A small image flow-matching model, trained from scratch.
Data: 38949 training examples, 131.1 epochs.
Rows from block 5 of a small image flow-matching model, named by matrix and row number. Rows with one number within an expert belong to one neuron, the router's apart. Each number is 500 + 50 x the weight over its row's rms, rounded and kept within 0 to 999. All counts start at 0. Numbers have three digits each. After the name is the row's rms in percent of the matrix's.
Before each expert's rows are labels from the 100 images, of 14848 (inputs lightly noised), where the router gives the expert most weight on average: "strongest on" is what is common among them. Only what is clearly more common there than usual is listed. The data: photos of plants, animals and fungi (iNaturalist).
# router: router (model.blocks.5.mlp.router.weight, 4x320, trained with AdamW), inputs 160-319
# up: expert up (model.blocks.5.mlp.up, 4x640x320), inputs 160-319
# down: expert down (model.blocks.5.mlp.down, 4x320x640, transposed), outputs 160-319

# expert 0
strongest on: class: Aves; order Accipitriformes; family: Accipitridae
router.0 121:495475463528514549523530345526513383491449505512455554489545421490443487512447470526542471442541467593570514458453502487407500397521494485507388485373517478514541563515431571536505599482538488505457529506508385532485393467556650513498568538483546429538491485494572464488481497514501471506536461567482541437478470581450531491559511502577502444500497351470527448489512510549508493549523514534482432457473523436484475504517495416492579488406588509564452558426514516499492388459413467
up.0 099:465499506497517421479495415450505538445480504452470574500480543494526495527444531508559468536499495546508427498444478485574494484497500535490562507473535475506519459471560519474473462574551533573606549479407486543519547526470594443486457508467448498509520432397474567529535449525492566448575476577469467463576505484574523504479539568457456466540496389571511449404610567477381448446540452419473528499492499571489461499449489561540463590570511490476571492487553491543521448532489454
down.0 094:545515496423505520483568552564537457586477479508466509564528440529465545481508486461457573482536544407546584563481507514417556542579535427464458500577498506539535560511445523577591574473522501490394412508479458559519525541516410538528542516482537519449465505518465493441485485555524452604436533442562499475541483510419457450504405412554558522441476539508551513600435437486568522508454502600491454482496481395505496498496415439489517472420392474545467503498430498514450510411578503
up.1 096:518495419490483546481533380424530521494468402492472502525574556536469466529566523492510446475473475534497530418575444527452550452480610449541486521565499502443559516497549399483503518588480464501505456591548463602554410442488499547483556557512590462465483509489480504462497483635468423447450522526541516493516505579495560541485466491454500547527559473547430577448527520534431538460511534464388430406556499536467448531524514417497472475487486529453629536423629479466555570565511505
down.1 130:493498518488532420480447594550451549500474551528489509434451441494578481407445473521526561480536511586436462548479550461491430612562419503420561466512514445600504442526478632506485467438506531508475523430497549414504610551431512540529445472438414524515523448484529528529537487369492576540534464551459495519466484478460389510488468507476475469461480455484592466558457468456512486521421481560577565558441478523475514463460493556492548495558514459531406527617428542502488404480487513
up.2 092:523526510502551523436528375485524568477462501504547578529459508471569486575496535446579408531510556503557529429523526427540506526478440427513472536468453477508477480558474481458527558567468423458450476462483453541485474501499493477564578518425528558526481473600608400433515486449521555445434468409505460542496517490475544470464505549544541469515564543534532526575547551455545481588498430549520489469435396581447527560453424614498478526591512460512480541465519545506479478420453494
down.2 077:544415457467492432481497550523506591385539463508460543506542456422487500505491499545490517336495526524495469525462441582498551487517515514496422497596616565432503540480495553536542503430492558529480545479559497533517518518509537556509475508580581431560465564518470467481476506500560533592472466525534488550462428549480455624409405528552470557520494518456516515526498477494517583469524524536509517485610478551589503506540566510421506484456518629482497507517545421531473509597417469
up.3 091:570507503506444540438482468506518531481509456561437535529481499497500579533479508594514520538513482482452356475479487493486554462500508424507518500542512526491595439541526438507532549468444467550455451376523570508436404582560534472556550657438566448514382568488606546492573564528560513515436487490522444539500631571493491571556477506522468598520538578509562506539536495562454537545537401586469578436506451542495456485497446496459454526518481523470472465504495499554570521511414493
down.3 092:374387445499579461508472474453552550482545539443519557542510500490480480427564500532471490474524602518538627433480504571520466543386476555508542489531527468539471435461566476533481492536524499497539518564456517536568561461453467514534431378499486507478545482510496430549456514490553573484533487522544493347389514532403564488569412503587566481596527508550450534551460544490572540494514589438498472549454557476470493561470489557597507500549538532444559509459485485510453455497456537
up.4 104:555465477458548585441465520388493527550459542491535534419510456557557466496569458498456451530442534522564502517559485466445432557488517499524466611538434542501458523463562477480486432491507498573436543484476604425492526535418527552546524462524515541532510454456522517432520462512484552460526451552546559442508548431498465508567461454533561503516478523559489488492519557524468486418550447527507445479568581579506501571563510448517533483466447536547421501487557516483415390510573462
down.4 104:457498474555535502589556502565548517451495467542523550565531470442455533473480587545575547459573482421427553422484590478499571412500503495494536422473566472502550476506463491518526514530430485454566486535513407587526490485575424444442441513493528549414503499570485440520547481488486460539526537453472471541486489511516625513475543460465440592561516437412552489504453414473537488615412519425498539532442465420508522392407439524467440534509530478494518539464440526569625602494445516
up.5 100:433523609418479536472517468456550438550497453467493452488515497401563538534549526503510528575515491500463553580382514476447485528496559504449509484500422485425509543432536506478405481418472398518550469466463507551492549515459485535585516511483492540487503463506517577526534583540485443476512419421575406530489496488567570564384467518487478518510515562406552509569428499553485451455497522579461455557526462483494392494475536559499581445571445509374457509502485508512474520413588617
down.5 115:512467438620502537515461492545433568481434544487495518505478526581526417512491520374573398440463460527486441420617520538465465550475505498527509569482567533486482467536435466503555436570509594498511481481489423487514504506543500512425541427528554511533510482547493491463421383454523529497461557569440531431481438491421454442571452538387461470414537437548528455424562538455538562545442464439461485446482420461479620484558453433483495583509544457566535508533488520524519525621446428
up.6 117:416504442568543456509449586495511489399476557391491463360477425501538456450507490586541504525380506531494526592544544443563401577483417493548425560494556502473466538533481414531579463436482463537474503554408585586545553511526489477469457612468494487538555519573564474521485544473427567484535462516576501423461555437591521480450503478495579492502445536526618462490538391591449483516537426502495494514531508529503492453474421514502465567485466434370513577438471458553427576464540511
down.6 136:587495474431472530468509449498524487597540425579512545554546558462480565561512508411487446482593527482507494411504461552458599446542534508498547435526491540528548425440494544460453515626532517430555479426595449406461399449513516553545532406496486615459495453455447526443518444542580484492444489500433518544505467491413473559540512521521451524496616450475411551543511611395499493460426604488497481500486522501498502526508561502463498443503519533617428433526542561460598431507457497
up.7 102:544421490496530496495584565538434557510476482528565441523524558459437442498477427537531578430612447475493498541533551474577506499486557485522433576560461556466531464539509497511480479497403465569529584527476498539592371458521424499505457460599558507463522555477500527508509433497414329486430433428518451533496598429456466458524455503451436479473582487506578494461514465526550555500480480382452493543591506526353518459538588551471503549534484421532521478566482570545580547498418497
down.7 088:544476521467457513517447410502581520560497485450480500482463493455494523451502505551477431575411517520544461510466372449418463496541411582460540522450435484466532498429504507481488522494521474528489453469574402493428577470452539575493547563483457450566498419502517512497502576564558638492648503500442530472469445539473552538386580508473587480497488500478456465444443471515488469479496509600539504451400510507638424606469458489503480386441460543427437549389528424499465482404591522
up.8 097:539475441512479483524562422507478512422531413556445455461422488495534451587627503441455474477361440492496408525436466495461512439546495477492504446454512525513459562523535404446397499532487493523550605448571385502545491508480515521474493493391538403490486472564511503464541527484496498482449405573468441584511530447487459554562381432537549483423474565577469436573570420427493582518477490486556508575501477519478569451468487477497524511489498505496536504429475505527437514449522444
down.8 103:524512533530529541459465396546490512436489530425571543548567477536524538491464524491400432444610499446546598478478465512496482529490528487613552500540432533597498470482584490547490486506546437494581458469384577466522425485520511490476458524421447555502568581509501501521470619622507496587512573420441550461469570506518513447557472521583448524618565460521511485440566525520442463507541510599505589522505481441493448626493531481535424526576465434455503479553459459519518532470515527
up.9 102:558465446510469517411483521439529463540408500595423535468501494530505464419475509501550461484445561424443495564510558440518360507592510436474459533511559568473542470590514543473514447459513446485492558533516599540538421498545519500461542434489502495444496561546527592432480456501474514479494561483555428435489502492538520476551496392553527546516536414625576412513471445478547497473547491426515534534551538606497489473541487495403491458450506444557515475472461552540486515505605499
down.9 108:433494517421518507613486449555546530395496476478656447546561571572451529584557524502515470448573496563546414544513377557522571516398552480503431451451446446537493535553437447541507577561499481530509494531537429548467479438459485480520469585583480514537519494506526400582474497532548491506492502530510519557486492454536550493398482560505472503577533563456480550470473533530535446513452501483515482445503551425529474504552511513505536606535501581425556516487608451518533479516488427
up.10 097:557421501581549550494435599431519529449482386444433500524467410609512410613506517466565509509536546577503506519548518421493454475435539537485621446473489464548561457448426526474549516605527527427556487537456520615481543523522526435447527584566452439574470495533492469493437482489476479460450506468537502611502511450462441511526473444468458518470574435496502566441466459444433437461482516506523585505562489578492541535420533510469434447489488482433567481545470477462493462531511527
down.10 065:410511428421511493501477411494490490564572499544538467458488503448483495411473441484448538526527477513483545480485550501406524509531511452507369568472455496539463498475534472544466489393487511515476529444560415464490467446455426563541564504510611568423480435413501585439507523548480464499525529495448518448405522498545530469594562535551551473510383499581540448508489507532576650485541510475513487470423546482422526612568450503510484513460451498542470521480488479569511515380408496
up.11 092:455510459529487524491501519551530415529545477547438454502550489392479471439416456558424453409478518445469462521514509593558517424397439484523450500475507508527516523532552566535451529530513517477545462473498498501499439437461542418546514595512441460534562492431470496458454420469523507466588481451474562566400402522549560457505384442640468462440567442478546483579474553527578423494497469482493473504518545545467626530551436471458473484454527579515428484427455488471468563474565519
down.11 122:482451511460459439562433533436454579442448553522490531478476431620507501453565449478512503495503471475469486455524485440427447463560504485444497501525582520499505504466490488412517469433450430412426545493473509501504501508621512548428501410472481516429372445577538480472474510438408434513479469504523469439488546492489459499494585570437510562500465562472521454444519429510471570564426645456468525477433552462533390463409513519442493531581504417528590527578550490522526470544378425
up.12 097:502495490571495483547496540496441495412514450487499491530536504453475525565552509520441562442425538588503511524509379442450449507438554492497500443516531468504544437602522566571496509488536486449411529458535527464402518507479482514498529477448495479622459558429440426479440395547550386487602477480530497473509525592422644479483515498563395539561501496427485470542503477549498557510582538453518575536420499463491425458527376619459528492456530589476524483492475479401481537547505445
down.12 098:490553543453544484511501450457535437496461537470437452468397450586485478561506534476459511518593531499548560496446516555506544463490497463545526483512509510482486582408500486506438476461502595574555465481500532551547536529497447542511513517513438513433545415584497479546511583482481516502477537536336513388486433443421384476486495572424566547491443516520428580420540555485535490404475412480528528437540484445457521511568542469566517554611398437499472511456379508448454496466538556

# expert 1
strongest on: class Aves; order Passeriformes
router.1 096:504561565470438506495491537501434511485491385572574455520547609485529416431468461499551543504543460355583590579475578464592498457485512594489532422542474505606595453487497454519516381521486567520486499471501555399469409581484447533476514415419486524476483408472490596482550564518489557467468552456498488511536512452568525498521500493397520528395451506527498496539477521596518432530458474452527480536454543552545510486431496475535464470477449471541568409611519488583419506498535496
up.0 101:499512538530485463578517543496559563559484544354452550615559516447466540529522522520499385542454568517483561428449498530514560451606515426558595497509479554482434418516469450488485518563464456347550428516535633554420526473453551526490436518541391472490440555501440448553595423426544420465555527543545527535471513565494459426458489497506398542497571545493460448479525552560490526440529479500547517511502454504505540497558493483534469438570503579573542545421409459528493455405442509
down.0 101:459460410501480472489489447508527481481541433614549457450445512491517507459477499455534507488482392460494505651525497454496428481455436542420492484554542373537629623517521477459493502435464592546461592454500442440538547446484463438482550431453577456505565407498563487473475539545438527515488520476476555493460483457493539519462558433521569487398423420464601503521420460472480491493552473539488463512441495526471532524445518506467510547463455450420503462525567537497526549566615517
up.1 108:582488624519521563509531504532559446578530499418428494530529403517537567506513588609546497563479417523434581364520553570547502510509558492554460472525485523459518515548518523492513532468524538532491440526529433476548538542393441487547560531570413523548375504482484574579475560425433568474562500502489559475524551512506453572542482474656482499545503584465499530488488456525473462463485462509467530395467475487524498444515500413506545510532475518528607469491471499454507477518429510
down.1 078:441428529446492459467534569488401445449404514555505489509476581458571388583574414459566477506545439541490500470473502425491444504457486553493568481484477422555529464493392435465495434549496481408527450505508488517578478454504465491489477483453581468529568490508557557445549541578513449462442538523509468558547603508541433439494455484358542477433497499556549463620571440503474461486538478504468504493542457470473455558482586526596475420595463442420409530505582441489415529467536531
up.2 091:473571562516532486414472534472502476500440480461475628452610521556540444478490475496489475661481530440467504436451520486567558501570460499566541499547425486534603492474463541471564521480393497445506543575405546513525475505547499526533473494510479591593447427564452596486548549515426437510568597505476500492561434481459538483489568573497543451497491539552563606495465489604438479514356487527409396406532505416581517555472489443443485575544476534506406526473576509457406478494458462
down.2 073:539532506518516549435514494496503616609488490524435402611447530456435454528525467428518525446536509517502460525594511530564497497419473513396499448418476496461428453540497484579475490468478504483445460536468509438528600475531508415543524463463560559494533550466576514529468530473451529482445480454486437568511411438613563435531533494540494500493588517506417453487558520493507531535490608474531652595559550565466549472488505566476537436671460458472544569472498462459458489377519481
up.3 092:551494512525526495508497460610472503499499507478423535529511552416456433572455474595473504464492543541501509497415486423607468388528473504538534465509367544560484523429440487474458502554489629453477517486505609483559536351503498489479524534441470514520487462514501376483570556634392466457495544457531419499472575455433570459516526551542461554462465617507473458457518464475529604418507496553538550488605458494442443516517444467387541608479521542531572431529538539451469507504447543
down.3 101:512625473444494512498503544408530451627463528538586487441464441505534498427516552382524474656465430403503484552555513532435576530430537515477442453506609482488513450481497543493512541487551503487574517512486426478473392559569483425554410430555513525527504541444499515573413458416579465496502506489520559510485440551656441484524479420449494425534502426516565517554407558493440441542522512517506428516406636484442476482438515463573452415512454479548565532520467398548441548511526463
up.4 086:492455540398522482583550591537502505518550393580585472594489463501515456531447465599425355502578461404522506520469492468551574540363425502506504492529483530506491505495566553517508490508591508502478489477514471446424424499459509515381520405558440519431534429512431468508462501435489447502530529499447534466515509521529466465554555418439455566438447545475575494507503565489550480491451532439447498582492482559472465508503502509498533571574466450544519514432516554518569524484555495
down.4 112:531555475586507489525493422407477456530535541511450462404498491456531507538451528420531591553419474420485428519523434542493461483568573510409564452505542455479506502510497470439517518523445536424436534513482474513591476503541491443523462569411562467527421504510457554478523474511486492529499498475573534473428487464476521545391423596519512444576462483522416509495432445549436499550520523544588452426444491479488506491494498412456440466490488507430474466536490484481420452544529447
up.5 089:521507522499534536512430555400537549498454424531558516548491490599447489490603571484495447455544477501471459496503466365541527456447470423511526452544549499473563504559474598528525551461490486456497465444460590489511428449464501486474481584422376535539512457452560529380539429512547439560479535541500479542521424492576509522473532483525484500468502522588575476533482547485475442584543522553512550479502596622496470560525408439555424397573486521510549475509499490547527536519506540
down.5 086:539419471490446517480481503523496511559516445444489521447497497546470525525607468489560522498584452523404504467506424477541477509504586509533433485464571560525390498494475509453517579498493510531451566594402623519479479409453433577313473460506463544525459407436550394513547473429547470408524498449535503434495519413440455499523504556469475421514517514537453582448500464521476472475533472484494608456488486561466490537531442432532442524420489496482473389435535511472471595597488563
up.6 108:542446437539493476514447507472522521442427503462500518518574506533523405557525527402536545498483547480381594497535467557607507483556499498552546581542414448553484454415622504519491502508490517500506480465426463472562392440503486435525463526532452518505489425497491489430475569433493542497512545650495468582496420437597491496555537485522527478470539453528626399542603502575491520498439503448560349444588471534497438496508515518630398473491472465544457516503506548509579509433466474
down.6 085:442510462477512494417573544557514549570570509500573440565471473497477545431513473589482394558555433442607507469560499377412478533568565487456493466461483565481565514564443529422532514487511576554504513506514515463386542562434496487512463450518537448519508539485515560519514428519482413449447544434539555487485468474539530537430360566540459525564459534502448580439440457465462562574564519542413566552472448587450581406516486533399580523484492465458537404484547482555439528581532517
up.7 098:503481442550534496531585434563479503540500463467512516468503443484545444519521531573373538504421546398531493579379513462561507459487464498417501574496480470470430463525474525408443445501545468485481486487515543489505474420492490563474489455518455559587508488494523525526509508517462582448516463498536463514536512430494518458551530485491387528455492424523506564416545551512461565414510453541495485579501550607504534492436486460530505445598522476532503436516450550530468462520359540
down.7 092:571417518408498544518496521483466466516512536517454493492546522470444506537435441523507493517510422563412570522637548438519485574598531526568532541550394577600580517484510473539517516526524557420546517491508428534508566444511493438564500505516544450475550462447509493517493531454542497564498521417434557488506543593478525478463528506548635492553561545475513500604491495470515498550534473504504544472541471462513457460543447492497465545468397540560507406432499596497481530465626516
up.8 119:468524495462497484434494472477501598512556447511454565531518426465534525459510487502509541489463480539425470393466500586560499505460452551452535515432473436525435496460480529514472565447549553457554435415484415532531429530531568552480596446419440470586499396468567559519574549474486418548428533479513449426594438434514479486533508451585601531502427450484530506515449476612406501497438574457488498530465607442471477519516523510510443484504488470501561514520522529449540439431492449
down.8 088:496494539518541552554532485473473428502562560542564469511503500496531505519513413494464461567551537501551533644510577441458425492609492386550543527571580525497534487482500532507484500544472467466492507588479517564448533574469475514564465521487521492484477548497417471450499493470482610448538451504507530504472615542453510449424492512468419516522543501571493488499529615493574466513612493475469445523503501509514507458535474447461442512501447522463464487523568451541559575572551521
up.9 105:557472385477512511528441508497529545554583532504424547462416450494505489546554420510551462501387499511450512426427534430512498541559528393444423496594478446538462534503610399543501498498470496501493438574499458487504560419537614501465423514496470521436545513607466535443570529511474430455458476456482554431442504591506496408546532467538490436586463469485560536443434478498531538483464550530493518536461463571563510536474455568577439453471346605425453374566557559509532519442464478
down.9 089:447513593525478506420567522494492507494419492433543477568526486477527524470425503510462484523486532463479499577562500533565458453453557529521577465372471542497544498587435502365509487466522413467512506469472514534473442506545409488552531498505430535534493460347461486531425466480499588531577515498547535539497432415527438561492413474491504565539447554407467463548514591506451499502559404427555487524600507552395536527550542447464558505535666473602566560445428484530480554453540491
up.10 096:555502529413550450457459490461460471398458424423489520482460551529540515505399451490500478486554543564476402508530575534526538492494567520473590483465520588571486440487496479414497456436371506532431419540480510480473403532510586531526427518430477504521490458476585587523442557463562489482585482497503484552504476469548505523553537534489491471505569510531446503551520481562485533413510341484461527469577527557443536474490613489486430455522488483529440504390406455469478491516568492
down.10 084:460510466492507426457519523517499507531476592538462508523441580566456527555518503536402502522479418613415515462501507522542626417502565469496531533527431580443446539462402486445528524569537488524545460506421544486503505590428432524453572544475478482488596517423513530582509537577528565494507535457529548523476505479542566486460581466502455602551518548466555496461500548553538548493515620486471451465398593562556459514481490507516461518521519490638478460514426455417577460565507526
up.11 098:544540507500462581582484467464480595439504565533557485526491538384537516435525442463439480509456506510464553528590481536553570536454464464498538496439548484523547565379441525501474509432417421484585554558484530486469487510406454512446582576438530484510458407511563481522463429494416532482504466539454420431509570549500410486536463514520441595438468548455513499489540480475568463501464443436472468456480521513467521463440414488581474560468503518473512427518540438469499476500499501
down.11 082:425449524504557449399468399505518492605465442528540503494446433466546487342522487472433528466544566513515499546597621533572490536474424541473474423489467566568523459645530491445497591446521515443545509458476583568401497493519447456585576422551574547508617496525554473466471455490539526444435482443539441496463502408459538555557587410467496489460466453455455526467537476421527432485526530416552478566543522483490534508550526551487536415521569491562525399550481469448441544502528508
up.12 102:607447576428508522470571484403486539451415549447621429491515506474537454495531484534554480452515561559494448515524613508467513514515548545471478427504590499526509478537492424541499527595529511415514478434527509502497503543501465515414497488466550495549451530509535505386490570555478525528477487520432466621472527597502453481527501581589424462516476473537499449477558608425496529408456442515414537513485529499419478468434519503511472536580456468435518501494579505434530544502547534
down.12 133:449507449477508590540454511627483481535515462473507549512564512534453467505518456432400560516482444448489513481477465603436472463482464472456577605463495468506518566473538528416465533478453544511436533556546495505481553525504525487521502455479522477487539503526499545591521494427503443449482453398531485414558495491540548440456512488495603440468523560378465495539482481539488517514548513487485473466535429557593451583601482488477613390529531546583502555516492526545452485544469499

# expert 2
strongest on: phylum Arthropoda; class Insecta; order Lepidoptera
router.2 086:525522579463453476502487511514473568445495362563579469512544602506505430416490494515562561507515501405553516540462627472562502472534539595506471373497496494649523447461521431522500399486483589544470562519462514372483445561494429535480514410441469499467496458448429556523554603522538540436500551439474472476523505470527515539475525501422572506398405459514510482524451517571502422534490463496527485540486513538582468491406527462571494498397464412529509408635535455563414482511533520
up.0 096:624597506395497414490519462438488507551488481482534504508510478469538490557498599491544618509544512419612426498525505532509549437431445462475558454453502482563582494486476530575489533466443504514512485488512494516506462395481544535494530580440444541491455536491510414491535555527451485426446413546500475569437609522547454503501436544525546537436450553547511476544540424529457534491515499510496535581425454546498438477492528554523462515459501472514541508478418528503509505458444490
down.0 082:401449492502528515458510555545551483493478500560495449442520568510405598423460464496501486485515449529505527481567577463517414518506464528508359519512489438374397440489493436537470500433480499539529437489520472491500489488448503477532379458520550506457491461432460569532460448528564495514573498426493457474507486502432542522463575403506439462550490461482533522480521538432545481521501415442575482463508548525443479567557465473439512444459541530540412434411545520508457450566526532
up.1 086:550485555509451649459512530554491546550512535463475552587479456467543500441549496428538385478541550634477443469433489406475478500371458423469529465500464550468506434475446542648455547493490525428503568561419594472471437446476544454557570490395519517451560452463514512511608501470478497432518477554445568507531524567542558489499576485453503532466537498511472489511495600548532478442485493461497504529507539544476508511510451452560506501520498389547492442458536509539421562474487617
down.1 089:462509465432540360575539445451482542474447408477498474464549467532507428560529508526474590571485456390517556454507478566638552445573479518537480476525509490604446484477519498500450416567533483501509450405557399478531553489560433518414454563503482540537390486478461528509424457547466458567534469422563453475429550424512484438494427514535524525445424511455529557534474429473604560583568496537447503462523506450486469433529507492426440616563543505405490555516414446492583459452451405
up.2 090:433496560524463537504568510508468513519438490471568496542479494542462438494529483470527501433457472486490463442511446487529504475500471519395581493539505582516586503462406459544491467511437470583492520564475467322570470577413472562520566450436456509513572521518515414502423548449464414501483546440476423431453537510610429462470529477508494527545513437436543555460527496418417520421456565512590520515495515522543489484497530455568526581544465471423460521470568459496439413461455505
down.2 097:519528441499475437522449458435572465554476481515440521491471585426552453477516518518438520500589537455427484507438478496539439527395560490510303605489503485481474578444513455468506587462509499503539480450441548639548598458562484471509523563548548548470437510515474588504553449526528527459491496513419544553564510483420528576502532495477472495534548538507498497512421497594570516582465456506403522425576466510489490525475484461429444394561504516490517493522470565430532557507519498
up.3 100:509453529477553528458529513570424543446483482516388354456549518405439466516490498449622527516522474533590468656565527541439551482494534489554427499548545412474527448451500518403497525509486474531538507497558525374513521505499502496471464465469512590507482502436485468452544555624573467550568476548590461530442517524533456466535523376498401494600505503457587541440542521487486469541451472486465519467564537534461503447513439546480450430515506516477387533565478423588441492473501439
down.3 101:496511491513466447489448496493587567536535516436550591562482486608512533470514471492450471425431586546492555348426457482545515543467447487438593492460543539472495586542534480491514543488461497454446539551508464595531440506498554509486494471498456442499489526523478541616480466460479485490497525484469521457567548426598534514460489627516541547398471480592493591554424401515552491443588518504540469511472510535562519540511575444471504576499503542467586507446500545401579555525404524
up.4 087:532507528492516506468498528488535490444484484584400604561403548462512558444527500488516521499407551509504525507560444609498435468495483625521484594586454461434464469562515519420536448577454487472474477509461571418462534464526470472521467538521471548506509515454442503523416553576464516459504445526424500509484482538461487378471473469531445528557508465605544475464520496503460482410486531564472614539395537532459539484488521543415539497530451531528511493571497527496577472584482508
down.4 108:497616442494480488524444513485473476559532481432620448544591561496504464475470461515444428504555482434459479527466499416581538508424502493509502340403532533509580522435463474517446557525558471525485553472538470535508517488527498554443565459530556436461517495519497494534482456455522537514549427480518512492540466448456466594551499509439564423479531542461506496520498527491566512598476453458519447482560484496503432481548473537529498554457517541523559484384452404481413538464475536
up.5 099:415479562582558537531494435473568483530536461489493560486409578515520518484542408429468387482397552535517604526474421527565523442568585492468516427541503507493480516480534412436544450548493547481570524478466511452519473566442436538524475454511484581443505500497464510508523581439484548435628574480521494418496475522432533496535489534466432481454499525444453544480478530518482480587447455511585395416448534554528533508454541452426491504473495498459521541577477460399451525538495559
down.5 099:496545475426459466487394504478479453522449502543551409536596515488551563489500467595481577539582452570402430432553543514531529517371436544484482571558541564438459500487524480453533511482560472528414511586524475525497578439518559528499505601431578511553526549528483492589524445604533503514423481567540558558509598499554483532464528451499477534544493565558594526511551438524517591464562546488427622543458542526519455466599468562539511457514534499524448496414617514598565516493550414
up.6 093:525492465429494519557384573435497564480482513437499541500492449566444420392393556655534424448490560544459525495485573476483486483430549505485532474515599461597577499501535461440499456572499548510432473553517520494620517492462497542504520514500501468504423466558602546374484464545448604481605483518490488477487599587574448474574489573542466418427536524537544509505484472526537492432487453537402486522488583480408530448509509476563604480480498541433475594497481506552491539438508501
down.6 116:551562489530466562444550415502433551559440565567507466548501503540601476533638460457461619507439499423452544529513473563452471508535517527506516467432424528527519478487502438472559510503580456474552478389526497439390453526577488515456469570514585510542531471508403435564570604488562398498466496545532481497422454488448536472499578508520515534583457559487459490488563585464474538536505529433471407501537434573594499570536471493483488504503496463573426431421532499445472490534493510
up.7 088:506543483409527431350552517484522465408422527510504596481471514383488523566455489556380507494442463473495524520597418447480450391504489537465451493401519454487559521507468432542450508521574505627440530607482514522571561488518419522489543469445557547454484546480545490460561542420507469474523539564515455568526434489509483555506514524539530447525570399510526610475477469464410504439495515515439573547472513590546551546445513480482540567588440504537474573492544499521494478488509473
down.7 063:549391543578469523451432475413494570523465489471483456519537421489609506479557406431488446505565543453469488446436509536531505530458514519549439441467520556460443482507523478573440494468437473455427421512509566491494530556531534470547485555550581467464488539472514494536412435473474586545457542454474473533557534561528548386445570484467547548529453498433402462494529540558593513526577424445451500522633461425540532505527474551542459494531618450518451453438493500504491472452589468
up.8 105:473480538542550622496542537549629465510495477480482439470434570594512354523517522445494458545489504520400480463469545437465483471508508550542479542408506552533601434484499582514474404449471426462541570409490489550482444471465561560508561550564515566587360497480504463514519473431485471483509513510485574517464569415521562456589431504448526483528500533551548554587656543472493467547394525465498479471545543548429483490456432510528544444473560535517481584514504537444498495443437502
down.8 106:482512532494469478496480381538404553541504602494535513493502495534473488515391525554503505445495527474481517435514445468561496445571475521405486505656546555447458590458518450519584565534455553413476447516450498473567477540537549537506453488497510404545522522558525485476497552560439458515532592455477465453463455603526436525494466519504366442434538491511495514424457560461513514485555482553497523553405435509505501435504511574577494415548411505469491337491489482560511544516585519
up.9 095:497468492538522463568494582497489463488532508492530531443521532520520454509541433489545573480426615611497451513503483475484519488422436565500524504496513487486465437498507437400390494494446467423513530480392462494467537469442408538489539490624418442505467452520549526536493623570461526474514521513433437461493512465480510485450491530494542502469498544509421439563435483553575434576423520546586552521435510568479445545482528478571534544493501505397497544523556506417542507439566527
down.9 100:559565472494432564432509374540461521484541475516561505534419526499582527533488617534510460456579430451555544484506565517478489544526507434461429399558492433528565499453468520601551538546482552522483540522587515520528459582470527441523462557451535524421508543526392519527592484396519573517476514484517598523525548474527539383573429485572483545533526476473500511527531474487459572374591415499453547466589551455494510536595506533438546486552511501581472411532481507555463534598475578
up.10 093:492468539453506402490524527551532435498420395395483459477553384523474460496514494496450543460531632519478488398526507461495509515467502433563538514476460546460494575527398519610432562479507539589473429552534425554509506423506398492498558452534470574482477487506499501407488495428468563471431554499524524483509470507518524466535408531408518537473536400484460560547481480565505454514499544528603541433478485481469525512530523474576562510521588518508460604498552448437514579399531452
down.10 090:432568491407488547588578572468519491478536505531524519545565485548523516469545494520492556506466409490588482419515513543549499456606470479506461554497551538532539509528505486482533465494526475532468468538444517458474442477441485573503511513535526527519461448537594422457407537596561457538512457473549534502520548435535495599493544485429494490493521532464536563533580395523516486532453522471426572451493572519599434433467444530519514501643412455510496485368460470524566473434467500
up.11 105:484492526629438532535562552534590493511453511518492495590601542560408506578598521462518424423503449443386510487397469459511474501485500542474470606471541504538468474533479494501495484446539413444566561529494503438499505456445403545528574589483477473537526547435444497519542475462439575451463427495528446381385586561488418480466454480502491562489495480434483429507548555482517570441516599504570470500456479500483487519455409543429544569544482491482487414526473581463461598462480516
down.11 106:513466491448590461455511475461384483488520434586475520513490458533526411439509439472592536523469535538576469497570512589541412545461617436520529526526555609486542474503439436469479527488408492437414533546426475489543509595497646516497481446486414519461467434514526539531465466544533513462579479568405540513541501474494535540538513468478506457502448496522514507456545480413476536542511518513465538468470539434588544472550551481496439560507556431551512449504504465526516453496420515
up.12 090:486544520469443506457596544455448545424492532448489621533410471462519523471578453530483531490499530470462512520558518538462500550542509447487519546497507472424440415545548517461446429410491458534519437504516475462476466460544545500466499555531527542505508426458483524579517537572455454445572519538523542598498401505522437559511484526539460486493473440576505528489475489556538454548501477595488467485486524474470512518441413618598575467481513618485454502471551534565532561432499473
down.12 096:428506474480568555525363407554504510518464546577506406503509499484461465555449551441606572531485564543451475460482576415600476504522516503497421514486508458536501588434524491462489501577582526452495484490513495545513511560461444449478400495411494503452477603472490515457439450415516497541434446512505529364483586557479492521464482449506562487473491544453433549506517505499508546482445496459563448478584495516497502491587514442418412486499422391460464508464463411484499446581476543